From a checkpoint of a small image VAE.
Model: encoder norm rmsnorm, encoder activation relu, encoder layers 12, decoder norm batchnorm, decoder activation silu.
Training: adamw at rate 0.0025, 10300 steps.
Data: trained on stained colorectal tissue patches (NCT-CRC-HE-100K), 58.3 epochs.
Rows from block 8 of the encoder of a small image VAE, named by matrix and row number. Rows with one number belong to one neuron. Each number is 50 + 15 x the weight over its row's rms, rounded and kept within 0 to 99. All counts start at 0. After the name is the row's rms in percent of the matrix's.
After each neuron's rows are labels from the 100 images, of 14848, where the neuron reaches its highest value: "strongest on" is what is common among them; "colour at peak" is the nearest of a few named colours to the mean colour under the peak. Only what is clearly more common there than usual is listed. The data: stained colorectal tissue patches (NCT-CRC-HE-100K). In brackets: how many of the 100, against the usual share in percent.
# fc1: MLP up (encoder.blocks.8.mlp.fc1.weight, 512x128), inputs 0-127
# fc2: MLP down (encoder.blocks.8.mlp.fc2.weight, 128x512, transposed), outputs 0-127

fc1.178 059:52 64 38 37 77 49 23 57 61 55 50 54 42 56 74 37 38 51 58 83 58 40 04 31 27 48 83 32 34 59 52 51 47 46 54 52 67 48 53 48 64 43 40 75 36 25 38 43 64 42 62 63 42 40 43 70 67 56 16 65 36 50 49 36 43 48 27 39 47 51 12 82 70 62 57 77 40 38 74 34 66 72 42 32 38 42 39 42 62 41 67 43 70 40 41 43 65 30 36 45 58 38 47 50 24 27 26 69 60 60 66 44 39 45 70 50 62 53 68 52 57 37 64 56 68 60 55 39
fc2.178 051:38 43 21 45 51 51 42 62 76 44 42 51 44 42 60 18 37 58 46 57 48 45 49 63 39 83 56 43 52 93 22 58 66 65 98 48 33 50 48 45 64 33 47 57 32 36 40 65 25 43 51 47 42 51 43 60 40 35 46 69 36 79 58 57 52 59 28 58 54 72 27 52 63 66 29 59 54 25 50 37 58 63 33 52 64 39 38 56 31 55 63 48 58 50 45 56 48 36 37 23 57 53 26 43 63 51 56 77 23 59 63 66 62 62 66 73 43 62 79 63 52 57 55 49 40 82 48 14
strongest on: tissue: lymphocytes (72 vs 11.2)
colour at peak: grey (80 vs 21.1)

fc1.364 075:46 54 64 39 70 34 28 48 41 50 67 67 39 70 48 58 37 44 35 45 63 41 47 63 71 81 40 55 56 85 32 56 43 72 68 51 65 70 53 35 55 46 34 63 47 58 36 72 34 66 44 53 36 69 46 50 55 45 24 57 50 63 53 35 42 53 24 50 46 35 39 64 29 70 63 61 47 86 72 48 53 58 33 23 43 38 45 34 49 46 36 40 49 64 49 27 47 50 14 34 62 44 31 46 20 63 27 59 21 23 64 68 61 51 60 34 52 47 45 84 57 51 70 74 25 39 58 26
fc2.364 059:73 68 74 51 47 47 49 56 30 64 61 57 49 47 51 68 68 48 35 82 39 48 63 36 48 53 41 34 85 66 72 52 34 49 57 54 37 43 74 59 45 47 54 46 47 68 70 66 43 62 41 44 65 27 46 02 58 64 31 52 74 59 66 52 56 64 55 37 71 57 45 45 69 54 63 27 66 76 53 80 75 39 52 66 48 44 52 65 43 55 30 28 36 50 60 45 61 40 78 18 47 34 60 17 46 37 63 60 83 55 36 25 38 47 50 47 54 54 36 77 47 50 47 41 46 34 42 77
strongest on: tissue: tumour epithelium (57 vs 15)
colour at peak: white (57 vs 25.8)

fc1.433 056:68 35 43 52 36 66 34 48 59 45 69 70 48 62 35 50 73 49 51 54 27 67 52 52 68 42 37 50 41 66 46 37 59 34 69 46 53 62 57 31 83 60 30 21 25 60 69 59 25 27 54 26 58 25 32 51 60 74 77 66 34 43 70 37 69 60 35 36 49 70 29 35 52 60 30 54 59 63 45 89 60 60 58 49 47 75 43 33 37 66 48 57 27 42 43 56 72 45 51 37 52 42 68 43 48 71 70 28 67 56 45 62 60 63 41 71 59 64 43 56 71 81 40 35 63 45 79 60
fc2.433 040:37 72 41 57 71 42 25 59 57 69 53 45 68 55 60 42 43 21 43 33 63 24 49 61 57 54 54 52 31 72 57 51 39 30 99 59 61 78 52 66 54 39 73 47 59 27 44 30 44 63 38 53 59 66 55 38 54 42 31 46 64 76 63 47 30 35 32 58 29 27 45 60 67 57 67 31 37 52 57 51 48 36 52 43 34 67 43 51 32 71 65 49 39 72 27 58 68 52 25 35 47 57 57 69 36 48 47 55 72 38 41 32 68 68 54 36 46 54 79 33 64 17 57 49 54 63 39 48
strongest on: tissue: lymphocytes (72 vs 11.2)
colour at peak: grey (62 vs 21.1)

fc1.437 139:78 77 37 31 65 57 42 44 51 53 50 21 68 77 58 31 38 55 39 63 44 33 39 64 57 72 80 74 47 59 53 59 43 45 54 70 33 65 39 32 52 43 50 69 48 44 10 49 45 47 59 42 37 58 68 49 43 30 41 59 69 75 52 40 59 47 37 33 71 43 55 74 59 79 41 82 63 47 61 36 99 63 55 55 68 63 64 52 39 57 59 49 61 49 45 53 55 43 20 38 63 35 23 56 41 39 54 50 71 31 50 36 48 66 32 59 38 76 56 53 47 50 65 44 58 45 71 26
fc2.437 116:66 61 35 48 50 52 38 74 68 47 26 37 46 67 38 00 30 60 47 58 63 41 15 36 78 45 86 40 49 31 54 33 51 59 42 62 48 32 60 44 53 44 47 45 57 68 49 46 41 61 72 29 51 54 51 33 50 26 25 66 63 66 52 47 65 51 57 37 76 51 39 56 54 46 48 46 53 37 78 26 83 45 63 44 49 68 27 66 34 57 37 28 49 41 58 41 42 54 56 44 82 26 44 53 41 25 38 60 76 58 61 39 44 56 22 50 32 43 51 61 73 48 30 62 49 67 65 29
strongest on: tissue: tumour epithelium (40 vs 15)
colour at peak: white (52 vs 25.8)

fc1.339 121:40 59 53 54 54 52 56 53 41 49 63 57 43 68 53 37 35 34 77 68 46 41 61 32 62 48 53 58 33 62 40 77 61 60 65 54 32 65 20 33 41 40 21 61 48 52 71 43 74 51 84 34 53 54 51 63 57 20 57 42 58 66 99 76 46 57 41 29 72 45 63 40 59 36 32 63 82 47 66 54 69 65 88 57 65 52 17 46 42 33 47 36 49 32 25 72 66 51 55 40 70 56 79 30 51 37 57 65 54 59 68 48 41 58 64 51 51 59 60 39 40 57 74 43 52 48 57 46
fc2.339 143:84 42 47 63 46 46 41 43 68 47 39 42 52 33 46 49 60 47 38 25 58 61 46 75 46 53 43 47 58 35 43 03 39 48 36 60 50 48 62 77 61 76 68 45 57 28 34 40 39 33 23 69 30 57 66 37 46 80 49 64 26 58 27 33 56 28 51 59 30 57 56 75 57 56 52 50 23 39 06 39 26 30 12 41 46 40 77 63 51 58 58 55 60 62 56 47 39 30 39 57 61 44 44 71 56 57 32 45 52 36 27 53 54 49 70 60 50 43 59 57 67 45 15 60 48 67 48 44
strongest on: tissue: adipose tissue (74 vs 10.2)
colour at peak: white (54 vs 25.8)

fc1.265 059:54 68 41 46 41 62 54 57 08 44 54 39 59 53 46 32 55 35 44 74 56 38 63 44 66 57 40 46 44 78 54 85 34 72 80 59 59 39 19 26 49 44 57 49 44 79 45 34 53 33 47 30 67 59 38 61 78 49 36 42 82 59 54 48 48 77 64 31 38 29 54 44 39 32 39 44 79 48 85 64 53 52 64 30 54 65 59 48 54 61 56 39 46 35 25 56 38 50 60 39 47 61 49 26 43 56 59 68 14 39 61 56 60 52 82 48 33 22 56 54 50 65 76 53 52 64 45 30
fc2.265 040:34 51 57 37 12 28 43 50 70 59 66 64 66 35 73 71 63 54 42 47 34 44 36 73 51 26 47 68 62 59 71 53 75 48 41 49 34 49 63 70 29 72 50 42 12 50 34 43 50 31 24 61 24 35 54 35 37 51 32 65 32 71 75 39 68 50 46 38 50 30 39 70 57 51 33 65 31 48 26 77 36 43 32 67 57 41 67 67 58 69 68 66 73 42 61 48 58 36 41 29 36 58 36 62 81 41 37 53 63 39 56 42 37 44 37 37 46 39 51 51 48 29 32 51 68 55 31 61
strongest on: tissue: adipose tissue (74 vs 10.2)
colour at peak: white (72 vs 25.8)

fc1.488 082:51 61 49 43 42 68 30 37 31 45 65 60 46 55 31 66 49 60 49 50 39 53 42 37 38 35 34 47 57 47 51 51 49 45 71 63 62 59 71 12 66 52 52 63 08 30 49 67 24 45 63 23 52 40 79 40 36 55 81 49 49 62 61 70 47 36 45 41 64 38 27 48 65 62 40 75 44 67 46 64 85 63 37 38 58 40 29 45 59 54 47 15 43 35 43 49 45 50 84 31 55 43 49 40 57 54 61 45 63 62 32 25 30 54 67 66 38 37 32 28 42 74 40 17 60 75 71 52
fc2.488 070:39 65 55 53 47 46 53 50 47 52 45 40 55 55 56 56 48 47 52 47 68 08 51 49 59 66 41 56 43 87 42 65 55 53 99 44 43 57 41 58 56 57 56 42 78 41 41 52 59 59 35 41 43 66 49 43 53 59 40 65 60 75 41 36 49 42 29 31 39 51 61 68 65 34 53 43 60 61 41 53 20 55 42 21 58 55 45 42 44 51 62 64 49 64 29 47 54 58 47 00 71 53 44 41 37 49 47 76 27 48 45 56 60 79 69 48 46 53 56 53 55 32 68 57 39 34 38 48
strongest on: tissue: tumour epithelium (37 vs 15); tissue: lymphocytes (30 vs 11.2)
colour at peak: brown (30 vs 11.7)

fc1.119 075:45 61 34 49 72 44 47 74 46 38 38 46 64 44 65 34 53 37 35 38 39 29 72 49 78 53 45 66 50 46 52 45 32 30 59 68 33 53 46 15 45 26 42 68 74 38 28 45 29 51 54 32 31 55 50 45 41 42 41 64 52 68 63 66 54 69 40 39 51 14 58 68 43 86 46 80 50 65 57 49 99 40 65 37 66 35 35 41 55 34 52 44 42 46 60 38 40 59 31 25 51 47 60 28 25 40 32 55 10 36 39 62 50 39 55 54 28 46 49 65 32 68 57 51 60 46 68 49
fc2.119 046:53 60 61 55 51 47 27 41 75 43 52 49 48 37 43 60 54 31 40 41 65 68 41 41 43 76 75 35 82 69 70 16 32 64 53 53 55 70 73 73 59 51 82 43 75 50 53 56 39 68 18 38 60 29 55 25 45 40 51 56 41 48 65 25 47 44 57 57 80 48 38 46 40 51 49 25 67 61 48 40 61 46 36 73 32 36 53 54 61 62 60 60 60 49 39 45 39 32 31 54 60 13 55 49 39 71 37 50 80 32 46 32 55 42 37 51 52 24 26 63 83 33 37 55 37 46 64 29
strongest on: tissue: tumour epithelium (61 vs 15)
colour at peak: white (60 vs 25.8)

fc1.423 078:72 46 68 32 24 31 40 13 49 62 54 30 56 54 45 65 61 45 61 56 40 25 02 60 19 49 14 34 44 50 39 73 61 83 68 41 61 57 54 50 35 37 60 51 61 69 38 49 49 51 36 36 47 50 29 50 38 60 80 27 47 46 66 67 61 61 34 39 51 48 22 36 53 25 56 61 59 55 69 60 69 45 40 47 63 56 70 63 71 54 66 70 35 54 48 42 57 46 67 21 75 46 50 24 62 60 80 56 64 51 31 38 61 61 50 67 34 57 41 44 59 48 56 61 55 44 31 61
fc2.423 079:41 51 73 35 06 37 36 67 26 61 61 46 75 51 45 72 55 52 63 73 53 43 24 56 63 54 33 56 47 63 58 48 89 66 62 46 47 09 65 41 46 55 54 51 46 70 56 52 46 54 32 52 64 48 36 51 49 64 59 45 67 72 56 73 36 86 40 61 32 22 22 53 68 24 58 60 51 44 45 64 74 41 47 30 44 53 50 45 60 34 32 68 60 48 24 49 47 40 76 34 31 74 47 35 67 37 76 62 21 49 62 47 44 59 40 53 30 45 53 56 43 64 52 67 46 27 40 49
strongest on: tissue: lymphocytes (79 vs 11.2)
colour at peak: grey (60 vs 21.1); brown (30 vs 11.7)

fc1.348 070:37 59 30 35 70 59 57 79 34 57 34 41 49 45 45 08 52 37 68 65 39 33 55 55 53 77 81 36 50 78 20 70 46 57 71 52 50 42 69 27 74 27 55 54 56 73 47 59 50 53 48 57 61 64 32 68 56 54 67 42 49 57 66 69 69 60 47 66 67 38 20 63 40 38 49 83 38 38 59 39 85 58 54 44 54 52 65 39 37 40 57 58 55 70 44 56 43 44 38 49 42 51 56 27 64 35 59 83 24 51 58 57 60 51 57 53 64 63 61 63 21 43 81 66 52 61 74 56
fc2.348 048:62 49 52 48 50 68 17 47 73 46 55 59 58 35 54 35 55 45 60 66 40 48 19 48 32 52 73 49 62 57 53 57 46 64 60 63 45 59 44 60 26 71 54 47 36 39 44 54 37 56 63 86 40 31 40 44 16 52 55 67 45 72 54 49 43 29 24 63 47 74 37 58 51 49 55 49 46 58 20 61 45 47 17 54 50 42 63 77 54 71 58 57 56 38 34 33 64 20 58 09 38 48 68 48 63 68 19 65 74 42 44 77 58 61 55 43 36 71 55 69 87 56 37 44 52 78 35 40
strongest on: tissue: lymphocytes (65 vs 11.2)
colour at peak: grey (75 vs 21.1)

fc1.450 103:76 57 48 60 89 50 52 46 54 57 51 53 63 57 28 59 32 53 33 22 64 46 53 32 41 52 39 44 28 68 47 68 35 41 79 61 82 83 27 68 52 49 44 39 77 36 51 46 50 47 73 83 59 58 60 50 48 48 82 50 44 62 50 42 48 40 27 43 60 61 70 41 41 60 40 51 80 70 50 37 25 44 50 44 49 56 26 29 44 48 51 17 22 56 39 59 64 40 33 44 64 52 58 45 31 49 23 46 32 58 15 38 59 64 53 37 63 65 22 43 40 34 63 34 40 46 49 66
fc2.450 077:65 61 70 60 54 69 42 49 68 43 51 47 60 53 40 61 31 42 53 17 61 43 28 48 41 66 36 63 18 81 47 62 37 35 99 54 66 74 28 55 40 51 57 39 57 51 53 50 50 52 71 73 45 58 70 35 28 39 83 50 48 64 60 51 43 58 27 49 31 68 82 48 49 56 33 50 75 40 41 30 16 50 42 36 47 50 45 41 47 48 44 31 31 45 37 45 61 35 30 13 68 41 53 63 46 46 61 56 48 50 43 61 42 78 60 45 41 64 33 22 41 45 62 32 45 41 49 61
strongest on: tissue: lymphocytes (77 vs 11.2)
colour at peak: grey (79 vs 21.1)