A small image VAE, trained from scratch: 3.28M parameters, decoder widths [64, 128, 128].
Rows from block 8 of the encoder of a small image VAE, named by matrix and row number. Rows with one number belong to one neuron. Each number is 128 + 32 x the weight over its row's rms, rounded and kept within 0 to 255. All counts start at 0. Numbers have three digits each.
After each neuron's rows are labels from the 100 images, of 14848, where the neuron reaches its highest value: "patch colour" is the nearest of a few named colours to the mean colour under the peak; "responds to" is what is common among them. Only what is clearly more common there than usual is listed. The data: stained colorectal tissue patches (NCT-CRC-HE-100K).
# fc1: MLP up (encoder.blocks.8.mlp.fc1.weight, 512x128), inputs 0-127
# fc2: MLP down (encoder.blocks.8.mlp.fc2.weight, 128x512, transposed), outputs 0-127

fc1.316:097168092117178138101130163194137141129092101115131112098102114098009147108101123117060148090116129112158106073169131085084143126102151168146100146143146137094153145138108147116125127124115133118092058108072165082159144116120207134130128137083143162163145064130154082075184096046147130127099081107095117123111082147113089114090086096129124144090131143151098133167162123142194131111146
fc2.316:185117182135095109045133130132127130151101153129113101137107165176156121076119163115111152143067142115172113200117147134174141140144148113126106127121113141144100146096148130194136163254095112152125097202189127187151144113100086151121116113099120098134120142129130158130132103169115060134134067142042113115143139097119150172156136154079122117162153110108134123125114071106084143178093
patch colour: pink
responds to: tissue: debris

fc1.263:125187091107177121128137170101096136113099074117170111152156106074171158104131180081086174126153107118191121087170103119088098141143103110117139146144179114113121126147127105049108121129099159097100052117167225142188067090103183109102140165032124183154152092148122132111126110124133120120157112110121108112079141163119167093105139114120154156103113183133078114139129161092122125122118
fc2.263:155133146111188160062131147141121133102174122111081116128061121100080096092105202137112159117118107091166151130123108140163174125136107177116124144109199147162121154136181153146122158173084137135103086154208136197181178118135058162161173113117119127138151103105122124144128094099129081122150097131058142118091129116090128112189121137163097156209133118141158185148130079122106148169091
patch colour: pink
responds to: tissue: mucus

fc1.507:145109151120123119135082150160147126098135158105124133177164114083106111085233096077131184075164123125166079161143094176054106143103126107103132131112132136101133068136120136179103116138177137176062116072118178057089122104156150079103109113129189119135177130151142147117128140100203105107129088126115137159137106136184130139190101092115147136108165180112094086165099145115126112109169
fc2.507:136097141158134116125202066155155161093086106162099139164134089127136100150098132127115113173154156157100086124036127075119129104096103146181107161181136131196112085139148110145079123092166185116176142142146114110066124100115118184122161177124117160158109165105132161079101092100129098147132126175118073175161093171112146128130154147146080126091111137155134170064193070127129139079140
patch colour: brown
responds to: tissue: normal colon mucosa

fc1.472:155139150117098150073142090165197133110123134113121117180171090119064139045196133161108169121176115107151088134154097069115110099136108086114105141109173102145092142153140163148083151148175167107098108109158149114138155121133146177131132109154167168117150129145097173081164067110177084158151095115082152191092080133139156145136107077099144156090182135130147108053186153115098133124158
fc2.472:110181147127096157076133170125105093140166125139160111105044142083050132149155119149114131042100145172193149130135160139099150132056154135080130148137102151106167116139127129137147133193105103121136116109108128118116140038099119156135108099168155029079145148075119092146112147124136051127125126144072215108102121126108151151144104127137127171115080108127113120175101109125109095133136
patch colour: black; brown
responds to: tissue: lymphocytes

fc1.322:088173119096101171114163139170125138151158162148135169150165157080176121132111136152079106139196154118170102168109154136116151163161114077100122104121132163146171104120151076181145098178164109107117122099193139066096095099105140118147168173161157130116185159076113101155118109073073092186166148177123112161115142122165193183113196112141118101157147162116128151115158146097144188167146
fc2.322:157147109137110092124087156162096158165159120165155163106081120083073113107103105154095139166146122109145160116209157151143160105134142098126113151099145109093174116137141131160161098172161083128115132101076164142111136174148141119093062080145124052119156093138164120130181158134181055154080049129115135140073103159105133155083071074100182119086081100137137119114130129111137101070085
patch colour: white
responds to: tissue: adipose tissue

fc1.41:130138135091209087135135078104115133212164139148108137178097181098150139150187153137153172147149170204150111158142121090164093110141163192157145092160110075147122154133109085125122179140159134105170115128188047097146135168140120143111188110173124126159125088093121098104128138106074091148107126092105121117129136107098143156142163193087141125171181076127168161096128164123085143128117
fc2.41:173113121129130141132159168121106138128108139131119182111108140190079136105061129133138051177075128111037137141074148161127196172097117122103125101150093168121119135084114173138141081083085109166147146157098133152153117124121063102125098144096035086119076117156194124150115107126136163104114137148160080110109158142142107117137155120173103084137128110169138175169128045173115107127112
patch colour: white
responds to: tissue: adipose tissue

fc1.210:162162075118164148094129087118133150092110135080136135161182150142088078142113122168140107139196095085171106146104059168077142125163105127110133091159109056123140159102151156068091162162205111098117162121093104079164166167131187201128140123185148177134125141130159107124170145102135099150127130130112207115122153105160143170104104086127160130125123122080154139153098169086109119079164
fc2.210:178082135129071137077188150087087145115155162137147127181091163099138170159131121112132138177057184126107123119068076096121141110145128142149096127144042119096155141098132127129168134157143151084131097181138105136151123137115164124131056147052145099098107168151105138118093143120115129117133075172142096144154156113130156143180109145157108164129142120111089078128149005163147145160094
patch colour: red
responds to: tissue: smooth muscle

fc1.296:108156163138116168082124136148131126139151094124116165102106149073100113059191072159148122121191128181179126099138089122054087140108184151106162132128137156108168107147077126168102132120168142143126098101125155083079132128141194155122152116135152127113127120172103138143160153118156074149163119160080161136129118081129162172040144042139129132110096092138115070191166164115155113142184
fc2.296:201124180143082140064085101152143108153133155148140101179145115090076103142169115153124176106129117130161088201180125164190136127107128097164073118148097181121105158126109153170135158137197103143158127125068135148154193129125053159141066130120110112115152143141105167085117116162143034095097099096085150138147127127113096180144126149118176138155100095147129108092125117140077110107157
patch colour: pink
responds to: tissue: smooth muscle

fc1.401:161125155091019133119131160114123066164140136128114162123234143089057144053144099145110135105121179150144151098087100170150076151172121165096136087131119117099124134095132188120179140140119101154140121132110097112177131098158160124142162124094133103091151111157139105138136131108110099115132096106107171113068116106097175134086144137121098123138178092149183138181125131144035149178132
fc2.401:102132090087193097168099111138127151125134123060115145139085136079183118142139166131126244156172115099255128137220106121153129131139103116132115123121118075128112150122171095091131133140136131151099041113190121128140159204139125119103150132162116168155151135138160137132138140153132124130120103138069092103095151113131125116169110144091181143127143138126154137143137180126165162118093
patch colour: grey
responds to: tissue: lymphocytes

fc1.136:078132109115155125097165136133121118157144094090092142159108087097119154107157157152103192092117109175159125085147102102130127091108077091120121177145186115091132131132125123071099155156144104149135134055099160070165185122152128140152104102197179131111143083082090152126157155125146111103132141080090132108127148097130097216040047089163148169146158084160141175129110162089118103118126
fc2.136:139075132134121080062167116100167090077116146127081074173148159185180121089183141137149167088136154117122110105121137109213134150150092077100155139127104138171114104103108159132138098177165105096069115160112134126098120117111117154088087123145098111149134076140170139110176120196092145095121141140143135109122150139149152201078145168168130084189151155142121170085098098080129177149068
patch colour: pink
responds to: tissue: smooth muscle

fc1.25:121143111122204104102121108108153167124188103140117108146173165087146125152140109108135175082136148084160136150112086095109126083096174092179079141097168091194138130175148111152145141128213152151144103124132165102076132184157145181173143160178172146097167116081098095132092085130107051136150141104119094145127138065158181135171153106101110147134106125125087125065151151085100165150143
fc2.25:178132123111157120084096154138147159115075122117113119088065120109126159120130132123117154177066093121139163148175145134118146188110121070094130109117083182118114170092109150119134126096099102115064138148123138162134117177107096117130044116045076040141122101156162155172117119112151159115114121128086151149106173126180071144117067097144180124106126097160104136200137056148120151097111
patch colour: white
responds to: tissue: adipose tissue

fc1.500:130189112130148184135102097188164125078138094056142110066163106128066078087140108101121121121163099083138148099138112172133140151137137124108112165104157108099107134123173114061120120131121113217078135071086099123112154129137114156169147118185147142160179151137149141153137121101157152122155139127125184126132101062100052109123094042111141125113042142099133179116114152142162110129151
fc2.500:134076156156106121065157139102121129123169099168145149179104141107208194162136135140101143149069120160130110145098124071115074048123108123132135123140113111139174130125099123134138172159092142025133114146164140155122081145124177148097117140090138124109100157091074125099113122127098119162108100160136076125137138153155205096150126212158127149127170128134113075137153039132089130153083
patch colour: red; brown
responds to: tissue: smooth muscle

fc1.56:144152125122062115124129151118126106231181133146120127094157191122136149145136087111129130151139118097155186115140070143141117140139152151145131085149107093034124181082116117065169166162139095104121130079067081160123131170102145220160128156122114186148147078124111093158131110136081126148145121124108172100167095028155106110118107129121105137145102077096110088156119139132124129161123
fc2.56:156132130140052092151076148121129138164132152156146114132158156151167231133141100151106130184048128082154133138104090141192200140147143122126098106095073070092119174093161117109159119152117105121093129115055073193119134163140127137118096152067096137174117095157164133143169149133092115146157112144124147111111177096174112088157125140090120141178130130090167087156112067112148158132123
patch colour: white
responds to: tissue: adipose tissue

fc1.97:126208120141185195141121160123106127057121074084118116094107106108085100089099136093080135105146055133140138099161135167118166099095071164149120155117248137143177162148157119070120148125091128185093106066127195117128167094076130134095125149120146148129171141096137127142120119119147133173118139151128174095118105105080111117142115056128142163137088122148115137164116144150167113101153
fc2.97:192105182171111112080138160095110119115149109151127134170088151157191194122135138116122133135028119140113109162099139100137125094117118126111125120112102127134159133115112162170154155173086121059122121184160164194151122131116113138091092106060115117102128166106127118127124110136114126139103082169161108123127176166146207128172145185137115149165174130129137069146119014116084140165089
patch colour: red
responds to: tissue: smooth muscle

fc1.474:066131099097128122165111092109148098181114066189142109131109120133150128141160111169133169123162152169135153107164110142173102111165143119148163143114171111112138231157148108082101192129115121074152109121170056139096196209122131148076156119198131117121141146122072132127096157143107116174144160101154138120094153128060127103066132134126145126073145086112170166081117162126160111101118
fc2.474:161098131159140139134163144132122143116098144125132149126106133220103153128046148142135056163056142125041120127047161116149208161089123134137116124137080146131105114115124140129132089091078124147141189168098122146131097097115048104120090150095046109136092140147175132123121094118119152129125137162206105127137165146141109127140136123170086101135101121166133153140135030143126136126114
patch colour: pink
responds to: tissue: cancer-associated stroma; tissue: debris

fc1.373:186155224154148138102115132141132162103120093145109129117134123084029139115137100129098155133128072164174097173134156153158124162074145111095037144107110187161101072155130178149127123165113139156105086139106176118173100088153105149181111125124121126119149109148163142123184130129140114151119058156111109150136060104163042148118094094166156198121100145135120134152111130138111141153147
fc2.373:114091117144108120066102087145165125156140122135152086165128106082181163154180115147117178115097126096168124123118143079127094017112096135101136130152087123164141145149118068095076156215126170088118111181150113119068128146124144125160132150174136110148119112066085142082144113083162084123156034105056139160142125132154148101115095174090153133112137129115109133087138104122117163102096
patch colour: brown; black
responds to: tissue: lymphocytes

fc1.145:113185104104186127134149069112116094174149109041117125095113183083141125156162148152109201098165139158169180127160118072169098118128116132129132076140149133114147128124113107133132141147191088125163088062117049102150156168073150142117139087207134169135142089109115094122133114124070097099132137108096132114138119108105142189037129169100151148116110087172123138085132164124123133134100
fc2.145:208117099119110134121140178101098106137097155089106144095087167160088143107126122133147093120023113103094162153113147172165202167106145088081097081125088174109117149086094182144155094121112077159121126161106140138175152143112088099106064083088075088131102117165172108172133137168131132079090121097161129093127186128131094163136149102136130097118131109128132157177089075165093152144113
patch colour: white
responds to: tissue: smooth muscle; tissue: adipose tissue

fc1.352:102139117134143159134123078153097153153110078150122151169127106105169089180165157152062183111162111100174103123155138087126121136181102118113184085162167090083161094131160111034140107156110200079171069096186085123112085166080132178159159141117160143144138158110104157127161110113086128122120128140119096107079143119144095078107119136124114150103126152125049153075119126097133177087095
fc2.352:147178128100211143072126171131107099141162154088138137113077110152173145129136202103115099148082064094139119130138121175120162093097126195161117140170171118135104108131162126096159151151147123123110133136137169199120089148142035158158190125117105166133145140111145157167109076103138087159141102151070155123103132092123107065201135162120116154182068107140107155143144112090142139147082
patch colour: pink
responds to: tissue: mucus

fc1.144:083111121086113141124107086113115140122126126085097150071137096149164088141121125156098159148168092173173189109163074090157079133138114109092155157146174087079181095105126086161151156191160096092135075151122082084101174171119151111181074098105176137101107101153086119103176094102122157132107107152120160128143134108171108138034119161120108126111140153116192115148133153116171189149080
fc2.144:104107143181115084128163183151161173103122133087080112145170185169136158115137081069066142140133074151119111115105148147122141099118112085151101127153155149136134175130145178167092094131143080117147098087133147088158176105177114139162154154126069168158114122144135104139157113104098073130146128214097111111169116087094077175140171159058121123131172149073154088144100129100170199127162
patch colour: pink
responds to: tissue: tumour epithelium

fc1.190:085135098117165144092115177148105118132095132101137083094138092076077130102115113099092159147130115116157145095184133083064103165128141180123121149156174093123181165131104119062132094141091119101100069119102139064124140100086194132104158140082117148165132055151116140077169122078151142109114145157112121107108100175095134069041122135086133130114114143157094121128143171067197141083146
fc2.190:184139157143110099064134150117100113157141132147091095155070140153117152082140165151151143155069114103149129151103166149172160111124191132114102126127136159147107113102149146187163155225093130125110087187200158185137155119099059145133126090113109104113129172107109145128155087147108095120118065143118170105143143070110143159171154185128100134184155115103150112106122042109100154188109
patch colour: pink
responds to: tissue: debris

fc1.311:119109112147064147095128132115184140150123175199114172183209089138145152044150135154118154152148129118098095088135133034118078084108045100153141070158166167100146160109085156151149124133161131093094135116138097096124161148133136183105069130212110118152143094126149124128134094139127128148126107157089136137160122162146128140212117134097122125155186089129101093137121161128110117131150
fc2.311:153178130130143108110129116146119120114145118117129075107114166087141122179162125142120145120109115113255133109156146171166171182104183116115130163102056117121146090138161092083116156171091099160136117077104109111138101087159098127171142130086164071117096145138120090128115159111124081112152139173063147110087081082128093150060117130142176167173097124089156160157127148149112122114112
patch colour: grey
responds to: tissue: lymphocytes

fc1.164:069177093075163152175158081117101112150165142092123129175134089120167162182125146105102195102175089162125167086121073084146083125169136099176134122144114094111112133091110129132152178195203128119125159091179114120104103117071171201177092153144106149158135133076114116102137107103132075125173091139102177121133128101126150178080103115158125118172109146161102143091156153091142101106131
fc2.164:136144090148139133153092186121112151140093161080169127095139155141101140107092100150154064146040160096100147095131121171142152142109114104128106082108068175097121138124091134152140118094094105132056163148086154159154165099143109077106042128122103099132119083158159102157118164178149108149109127089111136086120148158115064108172089038182131133143141131091116134140101032107116134113116
patch colour: white
responds to: tissue: adipose tissue

fc1.452:171116117096129109082055186139107126104170098108148158147125112122086145080192090086111123059147082168149120160147096159140134149097132098091082150113173171110175099178093131224087099126153155106122097143151199114123105137153165126096095116116152109093169152165111144143124114091151084141126093113118172123173115124173159185158092144087134156097188122103101094173086150113079104152134
fc2.452:158100116146144121088167132135151126122101096136077100151116097084102074100092168119065128140152158094153110090098146116146181137118094139139105136175151174171087167152114108139103116136143116137164120105157142095085177107084123205101142179184084148139105143059147136098121072098086103106174136200099116166158142117091080173068104136131129125071120090129129145079152062108121209114143
patch colour: brown
responds to: tissue: lymphocytes

fc1.409:101181090090132138115180101111180129139141110064099150118153144113137083112143149177132161122175149157142180065140149077170086139100092141093140134102177170109121093122097085139114158125193151117175119095095138139165177122084126144117145080217138176133153107169129128103141131095100127128139150078087132161149087083147099186055117131110143139133130082166160121058158188130096171157116
fc2.409:202113142104097092086110134101108109122090141081098105121073169149157184165171168140159163103069143121150128113114162149131199126134174044052122111138107140140154129092081194169162140170131101104123084118122168108130132108125144129120084154078109073111130074133157117145114149187152095125149127107160128120187168167145114170137129096138193127106160146123159117185129040119115140117135
patch colour: pink
responds to: tissue: smooth muscle

fc1.463:108174105111150130128153048120136112154151122059121141104134138094153117186161130160104209102174134159165159126151122075142102103141106121146139076116141118125145128135131106129124133146180172116183110045116012130132149165082162165132150108217139186131150111099111102128132132132042111145130140109105118119134122092118135173043134160104136140114103082137130119058132165135139127122110
fc2.463:193133082116091126134125190103091106155121156094115147100116176144114173129132128125149103135017086111086173128119143173175187180116140103086105072123086135088124180072116157107174111136097073167106118136107118126180146169133104101125101108100087106147102091162200103168148135166120150083103118103153130080121177105143081127139131130113142109131126119103148156187085069173116159152100
patch colour: white
responds to: tissue: adipose tissue

fc1.29:106183100085179166128092116134139115125156157146149132107193120142093165158160124196108156077168087110136192094148161129152081078116093139122154144117162155130161147159084151083155111167153155108141093127116114148110105190088135175170163149132170108151132084070143109081128074095096115167120146050083182105097132077104097126125083139107097102102077097109080189140132166130087112114118
fc2.29:176122149120130107054148141111144115147105118152140116118056148108205139144143181103157141172098124132202123112144139121114190161092159137083125170156068088102094095091165141121169141126081119075082080172157121179165091080142074131120069113162101085104115117150105111163157116124094118157113120201104147091140174142164156123172104080141153103152131104140134140140107059071115117164103
patch colour: pink
responds to: tissue: smooth muscle; tissue: debris

fc1.270:123145105105132137120089116155149097149140137075120095102109126094123107152176155154078188144159113101196164151183091125117096115147174123134144102123122126115149118102161105083145161134148139130139082104212100125156114205030160182186180058125127162118125128075091133126151118103105098191138142085100170103100124063103133115109147110073123137089087100139079144116111165118061143129107
fc2.270:202138122137196148103144171125128134112157130097148131124000149138101103142139149165119116157073090057127138127173112168123160147115209115110118121152100116114102148081111108154148067084103103101086121142184137183136069160110109111140130086141111080134103179122129136135122114072133132113140082116093145095129132112123120093186098093154131128075120146130066121141141104116149095148126
patch colour: white
responds to: tissue: adipose tissue